From a checkpoint of a small image classifier: ademamix at rate 0.00095, batches of 256.
Rows from block 8, named by matrix and row number. Each number is 500 + 50 x the weight over its row's rms, rounded and kept within 0 to 999. All counts start at 0. Numbers have three digits each. After the name is the row's rms in percent of the matrix's.
# c3: 3x3 conv (model.blocks.8.c3.weight, 112x112x3x3), inputs 108-111, a 3x3 kernel for each
c3.0 097:476487465478504486524535534471453414504455394514457372528511517482452446428390402502530547534498534505503489
c3.1 102:569487467577552537561532560478457476505500463514489456537549509524546503516516468488502518505548514530565567
c3.2 105:433466447496465485507503546486468491526502493544537528434388469482410475533497538466514538446472513469519501
c3.3 100:531468535496488529541487580485537539504504517505503494502502510517501539558551566495536529535532532536557533
c3.4 099:560532552515534502469492498430457412454464399484469421573554551552510529525472479507505487458446473463472483
c3.5 100:566521542468470492419460417522561595515542547516547553441417412468485501491499482509456429502459452492482523
c3.6 099:526505586462491563528496524507505485493503474510520498561601605480499527448488478488497511517479511529512534
c3.7 094:481408497446414501495530567491495548507535574539549565618489516592523567524525587518559575521518537533546504
c3.8 098:501491530483485517600632565421382381467436400470448423489463467505481490594595555592556535601541567519481538
c3.9 096:438474426456505497493483502550530526540540523532513498492491519499536549555530567507520513503488497481487483
c3.10 098:476437432436435374485477389519532524503519522497509501550559543548506495558508516455468438453454444451434400
c3.11 100:512497478563528500583553534498546527462508488452508471491508519504491484460449461514500447474482466498429445
c3.12 096:492472445475463518454459468497483467495532535524540540440436549388459541476488501543464502521483476498438521
c3.13 100:612661657594527496500502462500527533472507510476505475530509481557516499513448495578534516437461488409458470
c3.14 096:559447460497485446531495460489546586456446544477446479514500461505519488532549533498503533559519505543549538
c3.15 097:546504515529514485448441411533526524495531516457502495424460435447512496437493469375446459459474485499535567
c3.16 098:483472469437470416457495464464491486502542506502552533500515418478491448477500444528580588582566545543555534
c3.17 097:445456513391435504435435484604570515580537517553545505503496486431450471449422451539542474505501479496505482
c3.18 098:456484489465464507406414497382402412437478515534589627428443476432399455422456517530493505541510530568521534
c3.19 101:470575561467541537532564568509538581503491521521497483571507481572500487570538527486456460535480496514482466
c3.20 101:475471464450482488489521532509482510509523552458466476531525520515508528561561565523452465528495463515550512
c3.21 099:501476469513494509468497484486474482435450423408412392463481494460462462499522532515521499507459438551537534
c3.22 105:527449586550407557590570586497501516530509515557548522401455498428476519492519532448488453471483460472461457
c3.23 100:373365417422469455504502527401430455468474512522519536432452419410371421479407459535513524512498499513499477
c3.24 097:478493528461491520438407434485493494493506487449447484570551567509552547548550501485480514484491515488506512
c3.25 098:556515493537518475539493479550513504544503511555545560445461463533578578555561584512538539548530541575563575
c3.26 095:526487444517495464439426472544583576479510526382371437443459444455504455490562555453415437500510508554575532
c3.27 101:541565577493481544503488513414431410421433385401402362472519533422473464416463452500503506481524499542532509
c3.28 100:515507561468461493502474491480481483502519495547571554446493479468521505452486482523503527532481474529479467
c3.29 101:439473388541525498506480471487522535505529544515506531488562517528540548488486461444404466446446479488464508
c3.30 099:495384390611504444614548497509531542425462466405412400505477505554530547590600594431481459403454438502575532
c3.31 102:471456409476480406464501495484489462518524507549556543504495485534500521532507535478488526430417436357378397
c3.32 101:602583564545501552475483528564566599540537539534504523525520569427476595530558586458440475503482488535551519
c3.33 099:505519509496466489468451449491492496502482520562573597605604602550534556499498478493472481528514514531533525
c3.34 154:550512529525519483531545520526528530545544545572574560557563586504506575452487562545544544528533538505515520
c3.35 103:413433424391464411396455435515491483533537504491518494501548557540568577558575578458454478449466490444467467
c3.36 097:495497490480500532495531516476470476474500524440483518496526494445484496387425467531487481498491427485491431
c3.37 098:554542580507499513501515492498513517475492487447445460488500474475480497511510504518489488486479486470447488
c3.38 103:511473486522441424504445435453420378439427381444467440501468474531529515556550553440411406376381403434358379
c3.39 101:471490434461504429473533505473487482522514526557554561493540497433463439348317313484498510543537578609610639
c3.40 098:538569531474504516530536531538495505544552544589595597493530591512533605450487559573612614510499477408363340
c3.41 101:470422448499479447523522523553565581567560567515528537499504511505482505514506508449476482459478465455439409
c3.42 100:500517501501467467550597575451480522493521558574598623523558523493519483511550538402444435463496459442503477
c3.43 099:530487531577551506511520514475517521498509487490513530438444475464496527446482532499547530481519546502557561
c3.44 104:568592604552494581518467577558545513522509492476471488368451435445446499508505570578614624544547582485515518
c3.45 099:482499445492511496466505462497488475511505515506503485531545539511538524512526520526499517481528527442447438
c3.46 099:538524548500454429511471501483490496471463502499508538558577587512519568511523595435413451468458466523518485
c3.47 098:509455444484478439455399380532505502539511483546525494601602613545524553520530525484552499516551504541580516
c3.48 103:602618592604506499614497494532512470539516474551521500466521552405440477431465518531469490498503511546563560
c3.49 097:549541610506519566564587564522483500524522514493512516510511524518517543498506520647580555618499526542533504
c3.50 099:488493620454515644464500580424471459445441454442452432532519495537570538504544530515524547445439469426421444
c3.51 097:456444465479504483475484450483457416504480425495452413482497461521546507513543523495473474425451389405393397
c3.52 095:476436435483441492640603618540519483499525516501519525470426446453440448460468518541568561545540585543555579
c3.53 099:500410444407425366411444378506521526509513503520524503527479457491431419463424407485557498474510481449466481
c3.54 100:520497478478480428399417409493498485496521510512546551476463488489465484456426441534462446446407450476488479
c3.55 100:443395505486474533515492536464456391468468424423426411517519565508479546511463479593545511503464449495532516
c3.56 097:502548505464468416475463447489529539473485512442468516563557547548538528546515507420412424504469482537525486
c3.57 100:614637623541562549424450503393439470439457467466486514594603584520527509503512565422373426531484499447467425
c3.58 094:462440436458494448518516453546486506500469460478468449539512530553547562560567533481510428463483452443459456
c3.59 100:415378437434461391483405398421419442424462442410425437463397437492479504554582602441480467427428425383385392
c3.60 098:567562508590541454544564466472465480514506513556534496559553561560491493472451428618579535551537520517481481
c3.61 095:521511553546519537516532472558528541506489528500497542562502491549471484503445480523495502556553523583590583
c3.62 105:457492463439475495469399475462433426497453439510517513499509483513538502416437483493411401489460412529504414
c3.63 098:560577530601532511513534475523502537510486534538544591535530496495493515470509514483497477516490508586553555
c3.64 099:502483493543479465521516522478448435517480439539505454433416411505482458570562553475484487498464461534523506
c3.65 094:455454455484499530535527557521461472509487500530502508577540508514530498495537514537531550465492498429396465
c3.66 099:535453472456439470438412452558548546519524498505518502454390419430394402493469465515523520533508538557551554
c3.67 098:555511572596556505623565478618602553550540512510492498440494507469498495506559487568529550544536542587579578
c3.68 099:343333319367387375390412384522538561505501524485509499344436366445491393512478447485493489506485482510506503
c3.69 098:523499522550513566521488519512517487503508473454454421550498475532505453495456497505483481509504523510551540
c3.70 101:533469517504500499539532488493472476480479482546554564526526539506533534459471467545476458567540491551545525
c3.71 098:449462472503450480558557569507500516510522499559579575496514484475463460489474428499512520433507509400402452
c3.72 099:355429493404503506414486462418418406445455431444438433536566565471480484404381369632565601597489532579473524
c3.73 112:560594539545552518595568594437388389522482456540526520479466486478478527482428503461461521533492509559545497
c3.74 101:355316275347393315397363329422420433438447428456453441588597613577580611583595601407421420472457451493505500
c3.75 107:522505463480503471542523500480470472511508504498497515548573549555551561536559582478488499471479485465520490
c3.76 095:331392384293441397352479436477483498482530531520516547463484520413432463448440434538539516537521526528521523
c3.77 094:411331374393413407523555587482487504463476485426422421427429386489486451585570583537526537555513496485441454
c3.78 097:479502507421444428456461456552519521529508478554501472488542610456495576446536542508482487491475502504526515
c3.79 098:389447437516443474489421464377378397431447460459481478557530543526510535569564537516511478551522497598545522
c3.80 101:485496426388410414385385384468482426398499442350426422506478533461467453465354397503491534452551545495535520
c3.81 099:601563588551504556563520590464459454449422446497488504550538515543518518469449446434389416463464463533444507
c3.82 098:517523523554532507529543506550529520557538520559530523460555554357426461358360406532471519505449457574511496
c3.83 102:537438562504500543471403465521504501512491501460485499466487524519502452447446432503458448466412445528488518
c3.84 105:484465451480510491451474474473492508521532539564574585551540549566518529523494489520538521477498495553573580
c3.85 108:462440511507419486544424520506508514498492483475475471507519553493487511526506515467424481530500500538545506
c3.86 111:518451444485407385442390428507494504502494532523505529529507514493481505520530533482490462493505489474499487
c3.87 102:552555561570577616621644635478451393502495450486487438490436521531437528640595570538582594526544574465467513
c3.88 094:441377459460449494453479531481482533499513552539556582561547602502534551515535531487543465495458445474459477
c3.89 094:512471529502506451520495484527524553471484508491527549419454442419436452414437432468473413521448449521484466
c3.90 101:559479524501459502479438481501496484489472490462470458530495516513469507512474498508458538454417485415434439
c3.91 094:507454444518512466509492469462479505507461457537508461457448456502495464531488477498527506459458450393431441
c3.92 096:421497546466514529475501512445422411493438431578562535491455471497478469437462477468499496442472495401479427
c3.93 095:583589604544530590581550591473490462471477449431434419542529554478501521479482514403417405432464423443465445
c3.94 097:414355379438457456461501506539490442513501464502511481576550590506534546475493516509513506539544487546533505
c3.95 098:534587602521544599605574640407428381416440392367398367525505538484476519453473495495523488510524482454479437
c3.96 099:341398411325446378373438402483520483491515493478478475385381371338353363333328375461439435521431439523475458
c3.97 094:512575585464511569530572551447449420473470421446440391527541544514504493498521492529557557554527487545523508
c3.98 098:417436522444481505501494502511516517535497491521495471502493486551534542560535524584565555578491493529427501
c3.99 099:490452503475500482431485483458437451492481500516529541420396387391432429433406369553502477595482469583520525
c3.100 104:505499575416443519436472465472464462474487469468495507420459449496550493443448385490517482323424429400404491
c3.101 103:543529505525510484522588505551523532529503503533496490552543571532543582516533559430467539442417532522447486
c3.102 099:366317362403425407386453411505507496482471460465458463536530504487516518459520550478537522451467486441483503
c3.103 104:454360419411414403373307297473515475526544497498513472454439470510488527558521549400465469402401442364417409
c3.104 101:579527523562521580596568626474459456458462474468453506518535481441476455435410437490501504471520501525603613
c3.105 096:499525554494527520524531547428392370418422358466442428499496494491522543510511529553566574557551589573570577
c3.106 097:512471467521505497566525532527526499534515482549520528464464488511499531517521537492476479540518501605583575
c3.107 098:511498502493500507474502505532515522527513502518513501466453447423359429467421411540535547560529524513496499
c3.108 099:532598560558599550550586522520533516471480476444403370576589530509532504501537500481510527455469497409500475
c3.109 101:522484491501506462559520492557568597525522593536571644415427377439469418465445433537482483516483490472445451
c3.110 099:512502494527536544543587589500495472497457421479435390531562578523521556564582561503412424472424409434433441
c3.111 103:460502536444486548541562599505478433532521476566548552516536539511519506531565515594489455606553483591543537