From a checkpoint of a small image classifier: 15500 steps.
Rows from block 3 of a small image classifier, named by matrix and row number. Rows with one number belong to one channel. Each number is 128 + 24 x the weight over its row's rms, rounded and kept within 0 to 255. All counts start at 0. Numbers have three digits each.
After each channel's rows are labels from the 100 images, of 14848, where the channel reaches its highest value: "top examples" is what is common among them. Only what is clearly more common there than usual is listed. The data: capsule endoscopy frames (Kvasir-Capsule).
# c3: 3x3 conv (model.blocks.3.c3.weight, 80x80x3x3, each kernel summed), inputs 0-79
# c1: pointwise conv (model.blocks.3.c1.weight, 80x80x1x1), inputs 0-79

c3.36:136118152146126129137157097132143143140105129154164171148122139141132109108120159127088126196143131116120101122162139127152119142144149140118151132118127163108095128085130064139144113123151155147167128135108145165185090153165119138097153089
c1.36:134119134137092127122148077124147135137105129152131155119140116131136101121130138144099125153097123092130100131126147124127116126144136125086117141066106139100071113077123045134154056086129137126143123141107115143110110143139116103106138104
top examples: finding: pylorus

c3.73:115116097047141125106152119080143151125073090137099063143121126091124115136101099129141106099131105112114087135129123101092104125093142123111109127127123103125112126123133101118119116122108151127127126145106115080140153110102182127123113105
c1.73:107093098062142114090155107090144123139077098149094058134127124097122106129118100138142093109146125109136088138119117121097105125103142109097108111121094115115112123113138108106126125122124139103118130146107075105128154134099182134115117121
top examples: finding: ileocecal valve

c3.16:145096144107116119158125104088134117149068134126119146108159149115108106118066129165144108150104163113101091149120125124086145097082097109085116076114149138105158119108122135106126135168095135140135126101138150119171127117105121140116119106
c1.16:138122130124133139169124091123124141155103122108147174087146185117113121118153143166156098160119110107127129193142140135133155105069091123122160116137159136135183125105146148134129148165097143149161137117130156143172136104133128152122142132
top examples: finding: blood fresh

c3.61:122142133142192155172122142149127144154114167128147125134140107153127129151127131133141135137116139099115147110169127130113162145149139124158153137135119129148148141138163140197160166139117180177164122149110166117150147148151154146177148095
c1.61:137170140137185168181119145135083143141116147089153100126150118149134118155125122121142110118110137107107153110170132157123166108109124115129130123089123117158150133127163155175134154157115175156157113143101164101138139132141151167168134118
top examples: finding: foreign body

c3.3:120145105171116151122124115158119163129137119155144144074145098168118149082141167104105065155132126145155113138134150126147152114152123107120144159124095144126122116118167125132167136163151164150155117149122137175130089112160114128148176127
c1.3:130121111151120130089097117132134122107108130143147113090141130123122137091127142102121060115129120120127066140108155128111154105158135120067147139114064107090077124109138079095120101157156129117127115145127092136112109118106112127138121094
top examples: finding: pylorus

c3.0:137142147150145123157138114113133155163093107150172129132136052157101142132119130150130165158134132123159151137124128151170141126059125118122118145132118156147088081117132074151156123128176153138134140169146139156133136113151112132147145131
c1.0:122123122142140106130105127069133124132069117142145104138135096112108126142124100131131152105139141107141132140092119145133143116078133112127111113127038126127084103106123076095126079126159103110131115151133074127146121110097099124147110125
top examples: finding: foreign body; finding: ileocecal valve

c3.24:115110102157112109124057088115039092135125112124154101117115125124110127130141096122136108107136126101119130149130134124149122117096151120141122100138100100102146175132116154104107139105130117105124091136139079114159081130106154135141095152
c1.24:126135102164125139162096084133064120162155085128170135110110129140128134134127131148166111141128109112164156132153139135182104115095149113142111133142123145138152182142148153139121174097156137129108096149153122144116106122148174147141136163
top examples: finding: foreign body

c3.32:102148123106159139135132155104153175157122141139138134144080151111085107136100144136153071135128136113155117158160110116109081100115157138119159067107134099127139164117149140140174174155122133106164133112127150118106149088122145122135133120
c1.32:110134092122145091105123140098132145118130116146119122131117101088090103139082137113106098107127143112104101134119117134090107110139141121119134055107137057112089131104126108125148137142110131099160113096141111104113120078089129119130096080
top examples: finding: ileocecal valve

c3.79:122139125105125144114142161147150112154126153139113140083103159176065116122164122155121068156117109146156111119133137078147148149067120129134116116152146132117159122098150142123167136135144151105114168139119147134121169157126135119156150164
c1.79:128144132100145150129148148148141110157141160163123162088107132176066115120121133158110102187126117128149117131157135078164141148088128131128128131158142148125135128091147129147173140129147151117141160127125152157121156169135143112151170171
top examples: finding: pylorus

c3.12:121098128126133090082122113123129132154091101145144115143104168063138110069163084155152104142138151093161084136119121127112086153126119128106098115113084094118126145144136124136108111123129085089105128109087090132127120121125132137126124124
c1.12:124118136119107141127160116120114158190094121138129127146112160111133109064165115167160113177149146124170099123136106119125087162113125123144091142112117115161154137140160131151147132126128123120127120112081099154118104119180131133131187121
top examples: finding: pylorus

c3.35:122111115155114133088134129114119094114085100105129143108118104136070144135142146101083112076087122136076120098113122176096105128137112141144123073123105107127104122108078115101117153132116130133104127133102093101153106120116134120099093106
c1.35:129129115138075119093114118126122090120106104117149134128117124115094146131146130108114107069092134127067150116089135146102095133142125133127125077132123101130097109091074076097130133129109102132093125143091098107146117124109132113099101091
top examples: finding: pylorus

c3.59:130124100138162108088129148113146144106132121104136103117129153124093118159172119112111163105068121129118106122119083102125140170124125096143113137135138098126149051100121154119143136125106107130117147101116109126074161155113113102157110175
c1.59:131144129147166143147153138150135163138146145113168146135118121143112124155145135136112158139092138127120130125175137129158150177107161117149133162138163124156140053107120128164157137141128154165132172091152158144113172158154132139153141171
top examples: finding: foreign body

c3.38:159104118105116121118099097112159133103079120092115075143143168109091138144135098128131119121104140125082118128120097066097128147142116106120151055128100137138140116092119121105101139108106139123131112133093109095151104151109137088149125130
c1.38:157148116112127157158127091125137156129112120122143105124146122149082146144125130137124100147143115136104145143169125064134145164117123120163158068140120155193167123101156136136134144134103158155131120150104146131183124146148140112166157158
top examples: finding: ulcer

c3.6:045147154138123147155112167156109137130121152130155159134130140156116149129107119150144105148143084114129167107118106179144132127100155119139150116151166133149153136147143133149117131135127176140165161157119168114177164154136141131155137140
c1.6:061135145146127120140088157135097128110102142116147137124140119113105142093095098138146089122145112091105148077106112165116133112080137114102113117141156117137140128143139117122089092141130137109146151153100146060164157137097147134131103101
top examples: finding: foreign body

c3.56:104126155129171139082092082134147111124111118156120113144124136076139124109111113157143113115132139129151144127130133143136123097136128114114123098101093092103140146066138159124058110101140107125109106142116077126134144123111056139150123135
c1.56:098131143128163146086096082130134114130108125151109108134121117066144132114136103158128113114128121117133139120126156130136112101146127124110109106105088083112132148084137149117060102108140086113118109144088073103128141123103063127140126129
top examples: finding: pylorus

c3.49:126136115135128124113125118114115085111118102141125117102112146121112123127072102136108092102099124119109124131100127158132146100007110122142120082156141117102139132108099146114098105127128126122099137154126097112117129116086131122123087157
c1.49:091175092161131151161127118148128127114161119148140160131107139128119116106094143159136100151065131133134137136135114169205112146062120149142119119142154160122152117086143164156124155135130134140105132159121148145099142139129132133134136158
top examples: finding: ileocecal valve

c3.26:141117079128138145116148130102120131134114109128067073122154100111123103113130143096127108099112153132111106112133104088070146134107127120133158149094118113125083109154133115131120120097108094132130098133101088107085116138141086079135128085
c1.26:152118097129137154116133135102090127130100112132084082124152074107116114110126131107111108096114150125099098109123124075086146132101123134145153129096106111122059112155115105125120108114098099137119094127109085098112113131137083097119117096
top examples: finding: lymphangiectasia

c3.25:132147116149139177153175138134181135142200152135120136141117116141128132126118152135125147149116134157117151113177120125144128150111154159150143097149133188156118142141142150164146168104139154125137124107156161160156125169160113150158151119
c1.25:132109123164143136103144115069142114115134138141116116118127105117113126138174126137131142084116129133077107110147126109068137141110142160122098112140107140099081143141110121092130142067154128068106121111160123096125119167091104135146091119
top examples: finding: ileocecal valve

c3.46:139133141112118148137146122145122128155126131120159160135112141131089146162132136166116155155110068085171119158127152122142148162198115180166121126098146116164142113124133112141151148120145131166148129145114172154136097154165146123132164116
c1.46:127101114118112144104125110113131114125089139162127120129106135117069142143117133142112132102115090079120080141110125110065145145147098164178116134122112074140123128120129098116116102089136125132132059141132133116113081145127113095129135094
top examples: finding: ileocecal valve

c3.18:112131094124114139071134125101119137114116146103072088134109135087143150137104093093126117075116131129120121125069123141092104096096138075136121131152146116106126150124105141100112124141122082125118117118129075088114119103088142128131109106
c1.18:111120106125099122077129123096125121106117143117103118154113105095130139140105109109102120083109125113088122097069108150096111116104133083118112054147160102118127151119091115095113136124135102120092131126134099086103120136082145121124098144
top examples: finding: ileocecal valve

c3.62:118120117122076111141098135132136115133074090144159132113113093086090106067123115119095076124135138107140094114113147089104126131127104132074154112118089093097084136161117107129115127114145136107101117100137101126124129106097122135115112117
c1.62:105149132123103148163122134148165135149120103159154163129095136119096096087121128129090086158161139133141113161147144106165145097075116146147170101128132127147119102122122111184134158122174149150144117105154124169147133127151122133087155110
top examples: finding: pylorus

c3.37:175134132129135130138131107140092089102121102107140103133098077074133113154166095140120114115106140100058111134122164112126110097135167117078143126141132127104081116105095080126093118135121130169115133128120123113120131105110128146098120104
c1.37:165141124122131137144134086135094085106118108076138111136113097078117126140171097117121114114118123107056115112142150098097110091125167120077140102151129142091117127108072118123080134134122134170114121133128124103125114114106131135111120125
top examples: finding: blood fresh