Rows from block 3 of a small image classifier, named by matrix and row number. Rows with one number belong to one channel. Each number is 128 + 24 x the weight over its row's rms, rounded and kept within 0 to 255. All counts start at 0.
After each channel's rows are labels from the 100 images, of 14848, where the channel reaches its highest value: "responds to" is what is common among them. Only what is clearly more common there than usual is listed. The data: capsule endoscopy frames (Kvasir-Capsule). In brackets: how many of the 100.
# c3: 3x3 conv (model.blocks.3.c3.weight, 80x80x3x3, each kernel summed), inputs 0-79
# c1: pointwise conv (model.blocks.3.c1.weight, 80x80x1x1), inputs 0-79

c3.66 [151 122 135 134 131 111  90 113 128 131 114 121 145  93 132 142 119 110 131  92 158  85 125 145  88 153  42 146 140  76 132 132 123 124 131 108 117 106 127 107 131 128  58 138 124 137 121 123 123 121  87 124  71 107 140 129 123 115 119 125  74 138 117 102  89 130 134 104  73 114 120 140 154 123 103 112 142 126 127 116]
c1.66 [122 151 148 137 105 151 145 146 131 152 131 132 173 129 123 130 130 157 131  94 164 131 120 107  80 160 100 162 125  84 213 127 131 149 130 130 118 149 142 105 157 111  98 133 106 113 108 138  92 102 127 179 110 122 136 135 122 109 155 164 107 151 114 144 132 119 154 106  71 136 156 123 151 123 150 120 139 108 167 135]
responds to: finding: blood fresh (60)

c3.42 [134  63 168 145 109  84 132 118 118 110 152 152 171  98 126 112 133 119 136 139 119 133 111 147 140 130  94 110 120 136 135 146 152  68 139 130 108 138 111 152  88 144 102 123 102 153 109  69 165 120 115 107  88 103 131 131 125 103 137  95  88  92 142 110 111  95 147 143 120 148  90 112  95 130 106 102 108 135 129 133]
c1.42 [134  68 165 142 103  93 127 130 124 111 125 151 162  97 116 117 140 111 131 142 136 111 121 139 144 129 105 115 116 137 142 135 137  59 147 120 126 124 112 149 110 139  98 116 108 150 107  83 168 101  99 105  86  85 133 125 135 103 126  83  75 121 133  78 103 101 143 144  96 132  80 122 119 120 100 109 115 114 135 115]
responds to: finding: foreign body (29)

c3.52 [ 88 124 108 117 166 122 142 133  93  49 138  88 142 112 145 138 162 113 132 127 119 113 113 120 149 139 127 153 102 136 109 132 142  94 116 134 135  76  83 155 130 158 153 123  46 143 140 113 120 143 116 112 128 118 129 109 129 120 109  76 136  88 139 128 102 132 142 122 158 107 121 138 138 157 126 137 133 142  95  91]
c1.52 [ 98 116 107 132 160 132 133 112 114  70 139  97 133  80 146  97 150  96 126 130 139 111 111 123 143 138 127 145 105 137 106 126 148  93 117 127 116  87  98 149  57 143 145 121  72 145 137 116 116 141 132  82 128 124 129 121 129 119  99  82 113 111 154 116  74 132 139 131 141 108  86 133 143 145 110 137 152 123  85  95]
responds to: finding: foreign body (30); finding: pylorus (29)

c3.2 [120 125 135 148 157 150 134 145 118 147 136 125 161 132 128 145 125 131  86 136 151 128 116  96  97 153 137 151 134 131 191 128 129 120 121 139 130 119 171  88 157 162 101 149  92 135  96 133  63 104 128 152 141 137 151 144 134 120 160 166 119 114 124 141 184 101 148 111  79 150 166 161 130 102 158 116 141 115 166 112]
c1.2 [123 119 141 140 143 134 135 155 131 154 120 132 175 130 118 126 116 133  94 124 138 129  94  78  94 141 124 149 123 136 191 115 175 108 114 130 108 117 137  64 149 149 104 125  88 121 102 137  72 123 122 139 133 124 138 139 134  88 165 139 117 105 126 145 167 114 145 104  69 130 164 134 115 114 154 119 134 103 168 104]
responds to: finding: pylorus (62)

c3.50 [165 115 128 112 124  95 154 132 120  88 128 101  88 119 127 113 106 115 139  98 102 122 139 130 103 115  63 130 101 123  99 108  96 110  54 111 134 131 116 130 137 124 157 102 137 135 111 121 106 162 117  83 130 126 130 103  45  97 132 142 142 126 118 158 113 148 133 102 124 131 101 142 122 148 102 148 123 116  99 156]
c1.50 [143 124 120 122 132  97 144 130 114 101 103  89  79 116 109 122 105 120 146  87  99 100 147 122  97  91  58 134 102 131  90 113 109 125  79 110 136 121 122 133 134 123 125  89 136 140 110 138 136 161 133  69 114 131 125 116  48 119 117 130 130 142 130 127 120 138 130 118 124 129 109 142 130 145  79 142 150 114  84 146]
responds to: finding: blood fresh (45); finding: ileocecal valve (40)

c3.69 [151 100 109 152 122 136 136 136  56 123  97 105 142 115 136  94 123 133  96 119 180 118 175 123 141 152 121 117 113 141 135 132 117 126 130 123 152  93 156  46 114 117 107  79 106 133 114 152 148 156 113 145 105 115 137  99 128 126 110 131 141 125 137  94 113 152 135 115 132 145 107 161  69 164 104 105 122 122 132 121]
c1.69 [146 119 109 148 109 163 160 153  56 137 117 128 170 138 137 114 139 145 100 132 165 126 161 129 136 116 142 138 115 123 178 149 110  91 138 134 143 115 155  60 130 132 121  69 114 122 123 177 175 139 132 147 127 113 126  90 147 103 148 138 144 132 125 110 138 173 145 125 121 145 138 151  96 154 130 116 128 127 163 116]
responds to: finding: blood fresh (39)

c3.55 [160 113 138 115 146 125 173 132 129 137 128 106 126 130 135 121 169 139 125 143 122 175 123 111 173 162 172 107 115 201 146 115 148 117 130 128 130 155 175 119 121  93 185 177 112 138 111 145 127 115 127 122 146 121 134 149 135 120 138 157 157 140  92 141 140 143 120  95 135 154 118  87 133 162 142 139  79 137 150 158]
c1.55 [149 110 136 111 142 125 175 139 122 130 139 112 128 138 130 131 163 139 114 136 142 185 127 110 165 145 174 105 115 176 151  91 140 125 138 139 139 156 169 137 125  76 176 138 116 145 120 156 111 122 144 122 162 127 130 144 128 118 156 161 151 133 111 162 148 154 117 105 140 149 127  60 138 153 159 145  93 121 163 157]
responds to: finding: foreign body (25)

c3.4 [118 149 183 123 154 140 144 109  94 135 147 111 139 136 122 137 147 176 148 134 120 137 117  99 171  53 133 131 153 146 148 137 137 124 138 152 104 153 116 144  97 133 158 144 114 136 148 173 114 120 170 137 151 136 150 154 140 136 154 166 140 118 117 140 201 151 125 174 143 157 134 169 110 135 142 132 122 144 124 118]
c1.4 [133 107 134  89 150  93 103  91  81 112 127 101 115  80 117 118 115 128 160 138 135 125 149  95 170  79 117 117 139 139  99 146 129 137 111  67 114 129 113 128  53 137 140 137 139 116 137 150 129 118 121 106 129 124 131 127 117 138 103 115 118 117  77 127 150 142  89 141 129  85  95 117  92 147 108 132 106 138  88 114]
responds to: finding: pylorus (54); finding: foreign body (28)

c3.14 [126 132 120 122 136 150 131 168  98 124  94 127 169 106 152 142 125 106 151 129  64 132 139  86 120  75 113 132 131 118 172  88 123 129 125 127  54 140 165 108 123 147 121 128 143  89 130 121 133 135 124 131 145 110 108 145 159 142 156 157 124 172 109 114 142 106 141 142  94 135 156 119 141  91 154 119 148 145 180 128]
c1.14 [135 133 125 110 134 166 135 158  94 120 109 127 144 112 153 144 136  95 150 147  85 129 128  86 115  84 115 124 144 125 156  77 123 138 136 131  47 132 168  97 102 135 134 132 142 114 125 103 133 144 136 108 162 143 110 146 180 119 148 164 120 155 105 100 138 127 115 138 142 135 125 112 136 116 162 118 121 130 203 138]
responds to: finding: foreign body (30)

c3.9 [114 129 127 153 114 126  77  78 149 151 139 132 112 119 107  96 126 135 139 169 162 112 136 163 116 159  93 129 126 109 117 137 109  88 168 110 167  97 135  98 136 109  83 166  87 139 131 108 166  83 136 107  67 144 105 126 131 117 134 101 108 111 132 110 152 161 123 129 105 125  93 141 147 113 100 119 142 141 116 133]
c1.9 [103 151 127 143 132 161 117 112 145 168 130 154 136 137 133  99 138 160 135 157 138 144 126 148 109 164 123 139 140  81 158 130  98  84 186 152 167 129 132 115 169 111  83 159  99 128 124 123 159  99 157 128 118 157 104 125 147 120 167 150 142 123 136 148 182 171 125 125  98 155 130 159 157 118 146 118 136 133 165 122]
responds to: finding: pylorus (28)

c3.15 [155 121 120 104 123 109  72 103 110  89 122 129 108  68 103 138  94 132 141  94 134  94 133 131 104  84 124 128 125  81 112 171 146  87 148 116 115  87 114 145 132 134 101  89 105 124 107 124 142 159 133 108 110  98 131 112 128 112 103 128 109 100 124 101 105 131 104 160 121  97 141 174 118 109  93 147 115 128  87 134]
c1.15 [138 104 113 108 104  72  50 122 126 110 130 109 121  92 106 133  78 133 138 102 138 101 128 125 118 114 105 131 125  90 125 156 147 101 145 123 127  78 118 142 129 121 102 107 128  95  89 129 115 151 125 117  81  83 128 114 132 109 102 145 108  96 121  72 109 124 122 151 131  82 138 141 127 118 100 146 111 135 106 156]
responds to: finding: blood fresh (31)

c3.58 [131 112 141 123  80 119 123 137 124 143 156  96 124 122 123 102 145 113 107 159 133 139 157  94  92 107  82 145 119  96 116 128 112 158 123 127 132 114 127  83 123 102  71  98 127 153 148 104 127 134 128 106 125 117  83 118 136 108 148  99  92 104  89 152  75 153 121 121 166 105  93  90 168  92 121 127 105 145 120 155]
c1.58 [143 139 143 136  95 134 139 151 117 160 165 105 135 144 133 111 142 133 113 164 172 161 162 100 112 140 119 149 141 109 135 135  91 172 154 139 166 150 111 103 147  88 101 103 136 160 146 126 138 137 154 122 148 151  85 109 166 135 172 119 126  92 105 170 105 157 117 108 174 139 118 104 161 114 152 129 106 149 154 153]
responds to: finding: pylorus (25)

c3.29 [113 164 146 142 151 159 142 140 163 146 150 147 163 152 126 155 140 145  98 143 122 120 114 114 143 130 153 149 133 135 144 185 128 119 157 132 155 117 141 128 182 166  96  92 153 166 142 142 123 126 163 136 134 113 103  98 111  89 144 137 108 114 158 109 158 140 161 138 127 147 184 130 144 104 160 158 183 132 153 135]
c1.29 [105 167 150 140 141 169 139 143 172 155 167 145 163 154 134 157 120 135 110 133 136 114 123 121 142 122 139 149 161 134 145 168 147 120 197 122 138 109 132 126 183 152  93  90 148 147 144 153 109 116 144 137 130 134  90 103 132  96 143 144 117 127 170 104 149 142 147 129 112 137 170 139 135  82 154 148 167 126 157 134]
responds to: finding: foreign body (28)

c3.45 [122  92 118 137 145 149 178 132 101 148 138 125 122 162 137 111 127 152  97 121 143 176 183 108  74 176 110 142 143 125 138 106  96 157 162 134 163 143 145 129 123  72 164 137 136 126 129 134 129 131 147 163 139 140 143 131 164 113 139 152 136 121 155 176 135 126 132 145 146 170 147 175  90 138 125 107 151 126 127 134]
c1.45 [125  72 119 126 146 118 148 116  87 132 126  84 115 140 109  93 136 123 103 140 128 121 164 116  91 154  76 126 124 114  90 119  98 128 120 107 153 133 139 116  77 114 141 140 137 120 121 122 116 131 118 121  89 109 141 122 126 116 119  98 121 121 145 137 102 131 119 139 138 144  89 153  86 144  45 112 136 129  56 129]
responds to: finding: blood fresh (36); finding: angiectasia (27)

c3.39 [119 145 126 138 115 158 135 142 141 150 146 135 171 116 107 159 133 167 131 102 158 155 140 129 141 151 134 165 138 108 150 171 154 116 164 162 153 132 143 145 163  85 147  89 141 166 125 127 150 145 155 130 120 136  89 101 155 137 147 135 142 126 158 119 125 129 137 202  77 130 142 161 140 136 153 146 155 138 140 175]
c1.39 [128 150 130 134 108 161 109 140 152 150 148 137 168 143 113 147 136 153 137 108 151 143 159 135 136 123 131 173 147 114 153 163 159 131 178 163 130 118 142 156 167  83 128  87 146 169 114 131 154 111 157 126 120 138  90 110 152 145 151 120 138 153 168 115 129 120 143 182  89 133 139 170 161 109 149 141 164 104 133 150]
responds to: finding: foreign body (26)